config.yaml
arch: "dit"
model: "image flow-matching model"
dataset: "aerial photos of the United States (SatlasPretrain)"
train_examples: 50862
image_size: 32
horizontal_flip: false
conditioning: "none"
objective: "flow_matching"
cond_dim: 192
logit_normal_time: true
norm: "layernorm"
hidden_act: "star_relu"
head_dim: 32
fused_qkv: true
qk_norm: false
inner_norm: false
moe: "soft"
num_experts: 4
moe_every: 1
expert_mlp_ratio: 0.25
slots_per_expert: 1
shared_expert: true
patch_size: [4, 4]
layers: 12
width: 192
positions: "learned"
optimizer: "soap"
beta2: 0.95
learning_rate: 0.0036
beta1: 0.9
shampoo_beta: 0.95
eps: 1e-08
precondition_frequency: 32
max_precond_dim: 1536
one_sided: false
adamw_lr_other_params: 0.0021
max_steps: 12500
batch_size: 128
epochs: 31.5
lr_schedule: "cosine"
final_lr_fraction: 0
warmup_steps: 370
weight_decay: 0.03
adamw_weight_decay_other_params: 0.01
Rows from block 5 of a small image flow-matching model, named by matrix and row number. Rows with one number within an expert belong to one neuron, the router's apart. Each number is 128 + 24 x the weight over its row's rms, rounded and kept within 0 to 255. All counts start at 0. Numbers have three digits each.
Before each expert's rows are labels from the 100 images, of 14976 (inputs lightly noised), where the router gives the expert most weight on average: "patch colour" is the nearest of a few named colours to the mean colour under the peak. Only what is clearly more common there than usual is listed. The data: aerial photos of the United States (SatlasPretrain).
# router: slot weights (model.blocks.5.mlp.router.weight, 4x192, trained with AdamW), inputs 0-95
# up: expert up (model.blocks.5.mlp.up, 4x48x192), inputs 0-95
# down: expert down (model.blocks.5.mlp.down, 4x192x48, transposed), outputs 0-95

# expert 3
patch colour: pink
router.3:139127111137133121133117143088166149070175157129124115147124132118129143106110156109124084171151098123137113079136072102116133175111126169168137150122110119137063139115139137147105097162090106148127105101098109078128153150146205130130117129095094177102106097136107123133130118124125111131
up.0:138099075134149123148112127186101110110174138098141097132156153106096152122197105132137147133124109172115142104120150131112137118156081124164152105124132141157118123124132134121150154121129138148146135099128124139084115095118119123126142067066129178164128141131110118132135138121165100120
down.0:183169137139104137122121102110120131149108154141147142139100145134141101122126091128109147120113126153124113101112146113135106136111127106151140115095102124162110110107152189106115196105127089123132105134129114124076131159132148128100095085146157117141134151169134166146154107115101140094
up.1:134128124124096152201140100119125090136145146106081164105113111113138121121144080119143150131158131116134118149148157153125087134171160105082122162114149159168124158109113109112074094108141118124163124174165155123123134095125089131105119140179133111131124163091118146153092115131112147182
down.1:120172121128122116163130122124118131161202160155142129103153128127140107093115118123126116136128106111136090091152165115132141127139126153169103127135158130099132129140078142157095061122133128121099108113160132146076145122177143112160116134145094132115144134106163109077137170094134134128
up.2:176123122101112102126125164151140151092173106104144132126115118134130123135121104117079175111121127137133154126127119108130157091125158135092135144111139126139093118138131144157132147136149140124154099127147111155163122116126120133112087108141128115139121136092136095159129104129103164081
down.2:081153104101133169141104157146117109129099194162131116142138128140124105136131140106149130115120140101118090106177161127156131178143117134089119088140131133143107126123111118110135123137101117097155099116107135118205142130122108110156114160117131161144135096142116143134132142129155136099
up.3:091138120129127109145139144137156161134170175163139128088132126156158113125135104102100095121092127085121120131127122088131138114137133172075112122130159108119096121126118099086115138160188137113152125087133122109086155213107113140132132119140088182142082096097079147099135144124123167146
down.3:162136145134140134092120130104144125132151106112110136109120119132120143142111110114147148113126154097115163108120109133110116161118141133161159121130129117150152146125150122103149053107132155146120129164187123077137107096119149135108136097138110093125114160098131123139167102138163139116
up.4:153127149083114113158145143140143123112082084100108149158149125184149127127134149105126173116101107152115150143095062133098121133183151105100140152121122150125146114091177139148123121106114149098167142106135137164065163122115164127141111126101127160115151109151143112119134107169111107144
down.4:174110130181177139172161129135169131149102166137096139124153122124145146156136117110129151121134141229120131126127107159126167179118136143127180148116113118126121155152161134154122102103145124131094116167099119200116136127107166124136135112170097137120113096151114120125142128140106109187
up.5:142145147131135155122126126140091104162098121105146121142127075121156091139154122124146130112135134160120120165118145066129138094133150121080113118115156139112084174111128148093083090111146203192147101156101166140067119090152150079171143177116127132122135125099109157123122159130112108142
down.5:140153141133110129102120112127117167112146087121097116088138109110145151100135118144150160133150130119111093110154129104114131099148129138119121151069135147154149098128155141173116150110155132120155141148120138182092125134131152120129115146156131156152124081167179108163138126167117127165
up.6:067147187127135113119067112123128138097086138104120142191115126130136097121113106129140093093129162136145163173159212145128141079093153158141136114140119144135160166097114128123126134101146112140144102145138140098175119077131096117123126134144157154117128131144123134107109159142126149131
down.6:147140170114122125147134146124131099191145113101156115185111111140123155126146120116125137170109149148140105116155094143134109142166128137150137197110125094143109142162122129124135173108141145160143128195130136130149123102081097135160120131130168112118119168120130107098104137125131160062
up.7:135090129089116119114106110120138130128107144103131162121129162115143148145113140112158115078137145154137127171127087100151130104122129106165098138177125092117167149130132125190075150136170136134111104138118149095128136139177122172105146100157145143137124111098179163099115145141130143130
down.7:142107123130146129150113123115143146122086108155117133145150091136123160183135121152138100098159149136112140155132143119129136154134116149085145111094151147118133135130105154067109089154178139131118173082104114139117144130189174192114114104184109157134107142122142107126122130136107132127
up.8:099167092123126123118134140165151108128123149149125117150095152118137132129132090100143107163140157116136099126107207134108142145117145176108124112125136121135117133135130128138096172163124113122118189123139115143125117116149082108145160098250116136135141107133148159104135131131142121145
down.8:083092154121082154098172133119112131079206165108123130089142125103094128138135112139133168147124145080158097126106124122133121122146109135131089139115130152134117115105131139169124112124133129162133137139139127092149136141166125097095128139035148113123158140149142119122121126119119180150
up.9:147088124093114106096156133096132113106154142119124159099110139139142123179108168154112125133133149135115170140095102126115121161089167121131133103135113139140086103139138178111147094116128146135145128121119143110095138103144130162075171121075135111117140084149113121116074129132125135159
down.9:111158110113127104119130133164083109155148178160127114131086134116103132151132147122175137135110165166158148151109067119124124125094124145141106082126133140125142113122107156129142159078125127128142122156167123074065113143104122128154101131100095147133174147089158144119139141168126111140
up.10:112107113100164155132155156105108154138123119141154151109085094140118188120141154109152117137146141111128113146081114150173118127124140104159077149125121150140133127104107133150121125147112131115141087047097160084090116173174153139090107110133127119126108120137160099136180124116126129108
down.10:145144088122108119117092096111129090128142141108099127205122169142114089112129129106116082157117137154123136106128141139126128188148147158090137156152117104091140113112107134123157120075095128173137149155086123101066180080121120125169135112125104133117134147163120140142142102121148076072
up.11:175118131118088125129134131113114157113161106121155122111130152137103130127140157140093176107123076093140134128089090124135181147152129126106122129144129163123140082126157148164151158125101126124121065121106090121126110168073095138105148135076104117114121082136106093098149077178126145145
down.11:091169121129134146125146158167086113149124066142129117126131158102096133130111130128148127142116101107128097112103090136147115046164137121130107105098154154127140122122108103098126150117136128129125157090115117158160156132165115094106165138106109152115153121113115099160125106144131174164
up.12:133110113161120121087129122189133121144132122124099168170138093125110131121089141131155138167133137160167132166139162153129138154155134105141142092114071093135143159144110114141140118130165132130131059144146145138082148090103142136118130138115150151117132108149151107125079169108140116117
down.12:141148160100149157126107132112148108171071157092136187110122131108126126137141134100105143131122118156124113126122158137137175152136118137147149171102137115103118174118166127126068178127117142110117118206104155149063166156124092139156114132128108158106123104140114100105161126130140132150
up.13:066084162143141127117088128166104148115100147120079110126143112115126124138115098149134183109106160095147126113138131159119114100122136098119119134123130144141143151119099115112123118118095138098110100146160164132028155140136163120082146141081146146131151152102111150112108139128123116119
down.13:129134146148144145110125164120085149110134146143081084115154136091133094132136131170145119092122137132097173139126142095135145138147106113119132125098103129134084078126126133127124151148160128128145156136098113164193094131109131098132124147192151149135166087138134091163160115147122132127
up.14:146100166120122144129102172138078160115142123094124128144097133096151094129138127144149142120110127110144178114126158125182143106149109139117163095099118132138106151144171102119138102159100122142144122091102140133063139121129123140142124146134139109127157120140132147121143154165115137137
down.14:103145140105134151120135129102156117104110112135127139138132117107125145134120150121091156075158137120125175135139164108117126131124151111165099114119109141144151120112147143116131137131088106145121097154098131142088101181116161132077116154156142162179123084156128136167174114152114104157
up.15:108090113136126148100120098114113113142156087150105136054158101119099116123181146149154140108169124125117149153127090127127123150125160113139125079125147140120135112138123133134127138155110146097141170120101109199155122114148108166104095177165111097137116148164145126167115114088120088127
down.15:108154100133112122140140071105104107111167198095114142071132129140109120118115123124109081107165098099117058126095131124131146153142129081082136114113102141139147135125134152161076090159113131150113131089131129150126140145146117106150108165129095136139094103124166128104121152159116136129

# expert 2
patch colour: grey
router.2:132138125116121169173139133112082132103068172143126148178116126130130105143130131114113113134155086148159127129095153132081136141153123114147123116106163095140141147152121178143094123125090122122111126127125122122141156101093096102129143122148110121136132137120144098156131123109105105115
up.0:094124160141161128121133123151132110156147156113075118069115104083112158140158138121116184104104125116108087098133081142115158159125121111122111122156119187115143112097116160154135101096129133129121101139170134130065130160136137149123128126151178114163115107125105131119134154150090164116
down.0:141122195107112126101132107159126152159120153122137133050083114129119137101146177113114114068160135082140130075143122072121136143138072113087088174087143128123103158180132089103139146160115138186138138138130111117089116135116096120133124143128163112130127166139106104139147119152139136130
up.1:129122173107140121115117101115125133116164098099113153127119115134143120098141128092128130159128153119126107081092105132157132198124131107150105083130114123126158131129107162135108107118131072134139122123115149134111167118157139145152169117100172149128150141141115116076170087150146155136
down.1:139160140101097120128137151149150114163118178111101117130076117135108114134133122115082104109152111114142136151125071112110117131129154111153138185115127138121113166137144110081171098169129108118103132121120127123141140124103103171121139100108129099085127157144120111141159140151098160145
up.2:138124137074125126133131128147125142108170118131132136157110115102111099192106162135162114140057124128106108130108144121165134104135115082107107141150127111130058155118124108154122132116138124130113137106135139111086110089143179161121136138156149133098152103128149131078110144135158138136
down.2:131147205136147121134132132145131159111128127134103125142146133113117110108142135106121139129142110133122120124136119127128122137124130104127126164108136123103105136118121132112136115174092164131109126153125115107051140122134094162179161134129161112108131156108109136130142136171098162168
up.3:100111116108147132167101111122107120118122100098184104107112111136096096113117118103135129076122168098127139203141137150175116162103107140108121147119122104154124109100094167113142148092169122112094132154149126130156119132156096136115163116121148133127127138141099131135133132126154148183
down.3:117107165124151124119160092099129136107151179094116090124135135136118109099114139117074135135156140125113127189105124114130108137130110181089096157128122143145097120139116120120145123189119146123177110145153114143145108133097132156143127149099132124123117132089123150125136134108137176104
up.4:142126142107115080137126151119109124127144089125144104176132097084101149134121073167143115155147183167158117109147166150105145104121175134123161098148124160140130141133142153136127094110123114148083149151127117119096152155142136108091106116129121150132106140139106112117192150154070132130
down.4:174157168104073081093151125180118173130123156136116106112102116111139159108147152118109125113151122099109136126128087122148146151146123066113094157139114142128091132166146093163124109187121112123109131141163118119108110104145098127106164089135187111118142183176124110103132118138091129149
up.5:164100112157118092111129130150116168149159114152113112115132126115136161123147139108137133137121132103111142089112128141150163103095127146148116117107115128118164136131121103113146111134121184094115124101180096094114138151123106105157193184129170121138156129176130118080123143139140115092
down.5:151116160135117103118114157145129178115121152118117120069094105093109126085121103125135130120123136111118110095124099119119155146124121098124129196117150155136114132154144086137126106162125102109113118159121123091120127088148096174104136138115191108111142187139095123150168087138123161136
up.6:109157157110089118139138155115109121098102141084101121177155097119211168135129146110112127133125129125139183123144131127096120116138098131152099093090128132129144140128145107123085102105160139119165137147122136186118128148128147140161107147100150111156134116165146093101136115115142081106
down.6:176122120132137142179145119135149148115153069127161131127145152122116134169149125140140138109135135141143140123065184103130127131141088154167136085082131120113149112130131168109078114123121090129114118102094137136051144159086176139132152136146134171153124138108116147123132130164103184127
up.7:041129193146171107148155128139145093100135124166101119155158149046139131121144183127112112108136135102160108102088139157143120146136139130121136154107110147094124100130104165141130134143114121094125213137100155113123091110138114145201121065142143119112131120132149129121117120114118116076
down.7:091115116126135140113138126151125131098139063142143135151140084130154159152124149128136148142168119113084167105130141143121075148156108116124124103142131150143115122107128144109191095123133122166163128099140163172110123111116136142101102109151100115130119090107113130169132123104129116106
up.8:108129053150081087160126100105120128112147150059114147124135130098153103162110171107138161140135134136133123158096114123103091058134111126088094120131114116119149113166123104107141130144105122128129124147160114192141125130139099066109094085143122165167164128102143150135116115132156149146
down.8:119120190137138126132090098145140118123134148125153173160105176122087150121120139133176101158105143111087091146107093121124123141112134072086089118126138111140128136153123117171142096123123158117138111146138098134142104140149071130162127176163113111131119180143134129123084164124127122140
up.9:119121117118124160111133133132116134174105141097163116082093161147099109121102136116135111112113142121117092104165119142163146098163142129108102133108093154128137082156124122121084116119109136183101169140140147106065161114165134132149157139103123105113129172120166127067163166110125128112
down.9:131182170112128094109098112155141194100087146128143115086099103115112129121120148113149081110120149110128120140138124122121156112115131092124110178093107116150082131159134096159139091192135152163122140137147128117080105115132091168143130125078146121116137164119127090171159117182112121126
up.10:099132090136117102108126168138095111151104106123136123127126116163091113107111115120119152082147126138130115119101146135159096127127153123108099168141189157173135124097131135136114111134133106135158130116148149111137131118146141106097162142175096092142129121161146160125125125104109124184
down.10:127126125116144132088125088118116170157081146135130128118159147125109129125138146130153117118114144135128111103124085123121115143144110112119141170152150114121162139120099127159108142142160150132137119162126136075187114082092149106095135146080151116121104197146161137129124152109178102132
up.11:108163135140120096134167128108155136137131197166135154088111106122176151172132141115113096117124106121160117095118148179119126167106131106121139148112085138158101133141144152122126163082137175122080143125116139104102138117130155149163115121133128155130097106128130109169133116112152108105
down.11:136118138142159116114106158109120119116203141109125155141098094133099135153163101135138173106126126114129127162117119106133123093138091134137181177113132135111118124113118129063127146111137098148149158113147130085108139115121098133106177135138160158141098124108144123127119126142076130109
up.12:146155103141126103127137124161112130124119165098130091111161166115119126163138107123104081124114091130143152110083129113099131106143154106130154127101124112123140101114118137096138103128166086103153130127097124128146121117124095111166132161138158109103110130122114115092128149156141094144
down.12:099148138142116146160120103135124134105136111130137123158120066131161120120126107131112150142134104127125136148149142125147136082130072128088132075102126107146111130133113115127107127146122077151104090118132154175107120131112140102096115142170134169128157139110139128100118154137157119123
up.13:108119133166159096106121122098107139132093110121110119122134133099123119129153129141154123143119122175132142107132119134153138130136125101157105093130127157100140147094104125159104061089117096147124140157144118098084149150149100152135118148104138131123165091139073124070099126147145108146
down.13:175144154157086108111124124138116141142114172106103116109105132106133135080140126080124155114110089117129103105139111078097167142136126089108131171097131128143132172142123123129144129192124185097111131090103134134110154093126098153156128089085187149168113171148144123132131112134098119122
up.14:126126092107106140104112169109116127132126113160094128100075145107112136121120120131143104134138111145135089151141133134096137084121121124120117139092137109127124101156121131093136110116103103136166129131078135132157118094088158104137139158136173185175133112164120099116140129095116098128
down.14:147111139137106114121146141101123127109173124104112127109134167118159130135164103116099147109100112114167143136119146125122116117131158135156130169134119114108147141121131141159138120109130124128122157128105104124083173153124140098116141163218090142140162078120142149116118132124103130157
up.15:117093154114097131107144168128100122131130147143112124156113110141145100133136107109129162112140150080109112118137131117130119129106143122104112174133127147125123088105117088149106152136160128150135153135108127138168134117168090144184101124115142162118103083183095096139182098141157153146
down.15:138136120120140116161122150135128136095119083157159118197170115128168183126146116116103161097146129131133157117130188146106118109123135152149129141094127120139158129152133141081128117109115105179115115083111123151098151152124169154116101139149117182124130025145122117164120168136104129141

# expert 0
patch colour: black
router.0:144134092134144129131123081116111122122076149147093165159160169145141157127121148148123144102101115145131131145125204133112138065132158098112118130108162144142170135168137143108129162104172098115144189137165140137101159086107127122125141122164157113138136152117169104169131113105126145086
up.0:099152147130121116096130096130103071155124107109108096098140118100165115107176148167139111126142120123152138137078122142148105138099108104078125117128125134144164116131135157132120190118069147087138134149180147126117124144119111151128162094148124124093158141108111141127115086121115104125
down.0:126108148108130107151147083116132145147101132142134143153114163132128159113093111145143108124120102109109141120147141139138117111098101104132118092122145108090144131137153154143106124169108119154135077134142132167085172128111181119113140112186121119130130184066149125102161124134146067133
up.1:095112154117090130118119131129133136146146072118130121152107140100155137145115106085144136142129131149138113126130098118125160120118111134110166112121114111130134143111104161122129131136113158158109137118107120158129144103125130136157102088142133152149130110099116144146107126111098201135
down.1:120147084145106117112114124125097138146099166119154128108133114140087164123100153129109182122120148168123138158149071123121116090077134121092109128143164129118054160149120122115120100118120110091116152141095141057125098090148165136135163135133160095122126149143146130136158123116107130137
up.2:092153141142109105145132133097128096160160116085150107161127140119124116146126133116087119142138137138135137080113068128132181123112138127145145149132113103125170099119122113127150129113123140110089091123096110088153092168173152137136101114095069108119111151114080130088111137157132090122
down.2:097107186128120140121127091140141164119127078111134134173116095125148149168113111118163123082132116095135147122134206149131113146139118143143120105136130122111146133125117119162149157172132149170118109124116128187117135151098150128080102138086051145124143139108127119105165110138134127098
up.3:113141137126096075173129098101134192128143148122142095171129107132151127098138145127113139112125140146094086092140126119152130110113107138143122124159150157159123145137147127136130112151100131143109086151168160148084161157146087102123134139149136118099137163116127119106121178118114131092
down.3:128108113114109139150145119176118128183127132112150136087123102096128158123144154110167143169167127109102124173135127078141128129136103188127094159123114134158109152129100150137122163131157084129120148145146123088096123071110158115109125133076189154156143080122112125113158120133145120139
up.4:158092101121151154133128111154083146148118112152130129122110121141153135129108130162143113148130106120098128077128153144103183100110152138133108154148100176120094141105140096157141182123123103151125123132175130130076102141156167058123128159145152093113127104167160132081130148163178101164
down.4:092101111129133104123142102134150161144116171105153126098155110097111129130127131152179119166135147128170115185149147095143110102141105203140123170113129159138083125149127144125119158163147116122129085098145140149068096106097128163121153123085165152134167106133104142105156129114125142090
up.5:123118120136167143118126121108148117115085108138122110146125105107121118086169170149117117139098140140150129134075117099184106114135075139155155144088112172131132168122139178101132146143097126124124111142153119139137112136173125081169110158169127139127123097117150156081144140119123064102
down.5:141097176111135117131127147129123141129190130107129121158185120131098153161116137133096102165082099087146122124097124131136108135126152125149139109104129139135122125136128093100138095152116129120140121093131153132126103140117124125068101108077136105134131138110123128119129128141118205121
up.6:112147131149169130097137121115135129147113162126128117116123124129100130147073158164119099160124106169151132102165112170142140087109147105122154129108111140092153094122123130098133143104117087113114114147091151164121097093102151148134121105130093135119132175132144112135104162118115076150
down.6:179155084108127107176093102125099131114121154120106142096121148118149107116115161140171157098155109117094174095147100131114158151085092097134120127122158106107137136127129143169113119114127096138072136101107103084073141166149134155130116124098157154124111120121137122140087144118102109129
up.7:108153114169139155104112099145139164114130141164123094099136099130172120130157174163131130107118101164124129132124153147119124139161111103086145112132116117105149090141137108066113135143151148111120124121136132145141169055149111075150131170099159100125096143093126115123097127140124118182
down.7:160182162138112136185146148124113155110168152092098138111135131143072160112111163147145101094148110149109102130137143084121100147124091069149138143130121078142094122114154114131119121146108112139140103077117135127095142184183123138133118137129088130128069130121146131107113150142091140181
up.8:131087100110126123132160137121141132150126132113130134143126115130166082143125155102095148134159129136128121154104119177175157140148125143123141107123135140175115114102114090127111081142144127172154139116133099124072157112113139104118131139147150114146153142132086165088151130133139151119
down.8:116112143159152113155165130127155134157125164133163122127125128122138124104165157121136135168162124108121113191144131088126145076137103186136096121121127167127122135131142116111142181143171095142121137123132119142084122092065130158128143123105164150140149097095118147114126117120138137118
up.9:151097079142136167110104100106113107104125097112157115109177134099163125111124162152098151092098097161135093098123101126145120129119137094125138077133146097104109120108117138147138110116113134129165157162140159107190125175131126113077133124124150128173169113111172109139101143119131129098
down.9:137123163126118098132121106127131127144123068094110123118108167137082115124138147143148105134087128114097028114129113114151118140111149118128126078122146117114080106132144141096155104110134154127096126150136138078185104077096121125104122140143073115142138149110139117153176119125117142159
up.10:104101130129105113126159173137117178083094110128131124112116114103143119114127139122135110167170147143166129104118096126124164093108120117123103150176150114147117110142150132158108131161118100108141141090080132072147124133150135126128133095096088141135117138160115119107098169126140106146
down.10:151124072156139102103161117121144126170157106135133131106128163125146125130110117109135101143135143185174152138137113153118127106106173202132122199119132111125074160141138113117163114102117147128099118178086112108119113094109101156158139120123065118123151109145111133146127137114102085171
up.11:155061123126085129109125122151113133116187122134114104125108168151075110105095150164133131164140146123104111125105132109090136077108172103139124109131142164097127107103158114106101099095156121117130109123114164167073131116140125140113125146169133139125139114158123124100145123157101121183
down.11:068110132148130110136115098161135143165121146149137156094092140138120121114132134152159159181183095117141092146108133114114141116140114172135123129131116146136114106137113141122132148107156116158120129133115138099079126118089146159117096150079162149154151135123114120139158123151101127124
up.12:125110125088140102103100135136174155129133199116119104142187115114095141132132133137152085170123131143093108104124137100132086118076157130178137114098103131131105109111133124115119109139129132127101128149145142177162129099101175136113155159132138140102150130107097107151127137099129159167
down.12:185111102124106143125110134140139144116132047143134133184137146125084139152167138146060084123124127136078120105106166140126108107119072089120128108143136124146118135134152170139141134133152145119150176140128136129120076087140122115130126120103151147108109141163130144138150104105112095146
up.13:073085144132105116159110123137112126113103150122116102171103125132130137105140112126148127112118164177080143119119167112109139095125106136131103133101161164128132151139150110132139096189139112090146125098157138119132110136145139131101152192112131067092150139139108130130094109117133090112
down.13:164160148125135106156144160120158177135133198125117115106122100117131140115129142126102139100101139094139126146123086119107112150138148134108131078145109099120108122111166128100116126085093086116135064118109161034100130132144153150126140128159080153140145161162138146089116112103136124110
up.14:139129119124135093147133153128088160131104162096167117150150124134137136148104168135124192117136099176122120083111182112159158135150149160095118090114107126106119163140177143136122114152134143134131147162159131148173085130138089172085138113176131129134105123120157137123106131155129085137
down.14:170101115116099116100149109130124128136112074125115103109108107123146099147146109114095103117135139179118106078110128130163087094148125100100142124156150075101101152126145145142104143151128106157141154131126149127140159063152152157116152115132124162142111144166149123126103121062101087156
up.15:117148124179136147122126184119139116144144112150158128151140126120110125158091159092097120132130065133121074112141159110151130117125112159129145125115137108148102136153090103150102130140093116142136107117136101097163101129091151080147114094083108132159139174113122185106145139158099154109
down.15:170140137146105141125139174130134125131151056096128114162123051121144122138108138106133165135088112135110119112123113110136136130109095084131119150133132134128143131105148092104137127135085115124169118108086150099077118150147064121112158130114153140130136118095065132158111173128132147115

# expert 1
patch colour: green
router.1:109157171133154158104139088128148143128106102143165136074086123120114109140160146119101152127191152117112128085095092108110159145128073115099137098133105133133150157137096094137111150131096122115122169151104103110151145129162094139116112133176121119143112087098092152158102135113106094148
up.0:093062114136116102176110162114112133161043178126123143153141147124134135114143130169156071128115133147139139119132164152147126131133136106115108151116138144121123129137152144182090135126089084140145122136154146107129108148126119102116128087125105101154136145127190110135135147104136161158
down.0:098129126116120102148156115112143125110114182108119109123174100105096114138135193129133180131107140128149128148146079119153133170139161141123134088122142124122113137131148139097156141106121161127104105153132131083105155108138148129122092130123145085129140135156141130145139136110102129100
up.1:161131137105093143093106164192129102088106119116084124126137126125110107151144112136074167067119148102110147172106131165137148126141126124138127116118122107133163126101109141141142180145102092132112155121151159107132121104126145085151095108130139081112152118100127126126130144141143111092
down.1:163130152118149120142090125128150120133101147132160120113114122147114170129145138134090097042157110113119126120094122145122149164120131124105118129141142152125127128142123122105127185156139128146108075141119121140168122144109107123099112152153136101130112084135128113152207129131144141069
up.2:118155124109109127104170154124161115116166121091094113147119102131150097106108127116160114140094126118107150132121122118113098164121085110109145086151113144104164166100120132152085126100124113105140131126114118113069132129154080127129186137142165118130154095151133107154145146114142103157
down.2:122115141146114094093159112092119154132127177132121115109117139105143119102150121170105119137138103133145145131104098181125126124086164096152111170115162135134155112151126164154127147151145180124139134072126097087046104123119116110134123121096110118150109139135142109119112134117164080097
up.3:139140155117143170114132113135163098131123099119140117191107090136107180104163163111135124148132108175147080108147135139149147120123118123122065097123155139115101122123152080147123090115081126155121145148177169124082103133098147130150110133138137112155143147146109112105156109087119120126
down.3:081150120114149116135095108143135151123104183142114127127131131094139132125103109136126124152104077109119131138129129109122110129079135126143102173093105136145081124137119119154104128115088130122132093101140138142057167145110091133081109142174146128156135116122167150124118099104127092155
up.4:140124153131143144132102142139073090129130075132075119152147089123106146124152124144145112132089124097159136107152136125139144080108094105116143073131116130144132179112123115133142097136113079105138138160130117113081141145117111136105112124141125138109097126087099139124086118153084103101
down.4:125106124144112119105122068132139132155132173169152108162139154108134104122138101146162129129155126125099119120123132104121104117106161122128099168102122137131149108120130108121112107144103148152146135098078138129082110108092141113172132135146129109167108180112139108151161121128159090066
up.5:121118120121148129125121147171109125145100100134119122132122164135087099095099102122093120149112131119151145144150121159116128125129154151126190051099149113147105158142134148156142153133138124155102136183117169089100122121138116101115132155165120135119164093135151150175153119137095148107
down.5:200128108106135134114141141141119138111122118113146129132184125138146177132131136105151111087126147138117170146108161153113110121139074094132087088153125116120139129120129141134150143120140093117172114084096127115131142179134089107148176142162128162129112106145145124129143150141092141120
up.6:153134148147130124107126124123173075166091136105120103155105101136078115133134134157105128104129102102119094106089103110134126094117120141111144143163106130134140137135113094133169156094091159139100144136129096109137153139117138116127109168150107139150152099109095134100147147105120079122
down.6:110132093118097119105154177121110102104090089120140103133156115183089125129076100102117123129092105192138167131152142137140123137087152113126129109076147121140111134127118139163129124155128101115132086136161109089044128062128078117116138117120114103157160114113180117116110146116094122099
up.7:145126145162119137159133181105113148168122105113108108097144100136153143130140156074142171109119136101147108132067118154119126142100153138145129131087164150142121129144121168157114127133102113156101092137096141144145165114091180143147127117084101122109114127131124069159115092107107099089
down.7:109145113129116116144122129126114117080086171104115124085132144147096096115143134124097159107123139144118137137177089112140133097100150123127165126133105107129103138129146099107133184137122098089120132159127137089154118103118093142152125116125162101115131112116133122142162132124097113148
up.8:129077153156153142079115082116110097129142130131114103131125153150102119105097124138138162148142135120163095114119137139123133096117130119144125096110101132119141122140139116164116130141104110139141119148140139127102138141135137143125179100212097097117147168111109118114104171174114129129
down.8:136165147120107128169129091123114170131162149161148101193113130132172152115133139105118143153127129141148118115111117156118111139147115123136143157106114169167142104128142133117117110109121108148125101167118139121062129109109122126108117147131104131122112144161095143099127161093144070086
up.9:131141133120132097114130155117127113143137151121131151097091139147114119179131158135118160074132116127135110116119174153152134146141096100128135105108088156143160128113136091165138126131093120157135125106112109141125112148165131129132095111165158152123114109116129090098175120150123172137
down.9:050113150116151154108131131144125119173119098151135128144122118113085104100146114151156135191128128133119114164100135110134117123134145162154119113095137124147091120127109126080129167144163131126109135140161153110178105094121114149127131148118168162125174144102136132129140145121162135141
up.10:152121133131112103133138130161095108100110179140153138093131137097130110114093159125101144131126140132171147158130117134123177033167117144150120088163132135125099100147170121129134144166149162140136095099091122115127120139092103144133105120141119110143124105127107119111106133164123157113
down.10:169129103135145116105135148129133119095134073130134154073173155124106115116103120144136080127117151144134130123104111125144127127144130099154144071139123135133149125127116144105058069092146128129148140107145112081127132128146135123162126087147090129139135130090122128134121147116146102154
up.11:136102147141121142110140113122138154110128055103156066111123096092159119142102143109153103099177125123140121132111171119127142078117142112118155067146130165158108109089128132135116105145148094132129108127165123114150162127130110081139092147098099078129141159114103135120140086151127145121
down.11:170148080094095133122119157116083135146145150122118147132114090139096143134119127118108108125109124145145160098137113140127093113164117134095126143148131142117105135125152139140094114132119087123135189136122109132027114148192115119124145133171114166095139113122191137159116164122083144138
up.12:135136181124137134110125102125147100107123108142167157102118115101100120115135122137145154152119092154115134101124050128192180127102149095114153132104171147126132128119152154077149132135108137153164142114115128140126123134095141134095116138120096116132133110103126093135112138107098133120
down.12:152135066118080129124135137147114120124126165146136127074126139120125133120131153126086083116111126147150107104112110132098123108155096064107111133158111110127183132114127106156132124106087129116134137089120145174149116135098120074143105149127151151144130116127128095112153151168142114116
up.13:122161135113114124101160077112126132136190145133111131109137157143086147144147108117133134124134125074140147112115130126133125116110138093108149142120103136126147122119104094092128159107162131141116160110130124137115116112137188127157117154145172129153152102112136095132161144153102130096
down.13:118145098142160126116110187127141149120109157152120117140115143115151159108121097154094098102121153155120110159131158137126107128110120161129139088133137148144141141140116122105109127137117111140133136160164145126163110110136169153129124114109168172116145093119095116129168099132140135109
up.14:117189109097122106116104081103107160131126125182114135108115105149136130154135130107131140091155120147113141092127134081149129140084143089098114182132118122110154119114103103084128137109169130132106135132123118183119112121100094135099147121173151119129143143118104145133168155131149137141
down.14:108168109107135140132114075123116119104095170110140147073099142148148113152129152118133098114149116118122133106127149132128126130118137090091114131127119131116130137138145131151101135153144148131136112131124092165170117176122134105118130151205125122145108072153148123144147130120145125135
up.15:144118132133139138134109132135098129133095150103143136082146087113110131137111099140131111134092118142118146191110147129146136112119103146175157091137121104160098128108164148153144119135138095138115115132125140099140099139096119087129131135129138123082116121143158143158162131167124112109
down.15:125118108117149127090142104147085118130151095122139118131179133119129131136105157132099063110113155140165122114130171100150173135145090121109114140143156135138154125135117143144147142129143143158131107121144150107180125122182087131132164137165020059109134089086158102151150111125146090136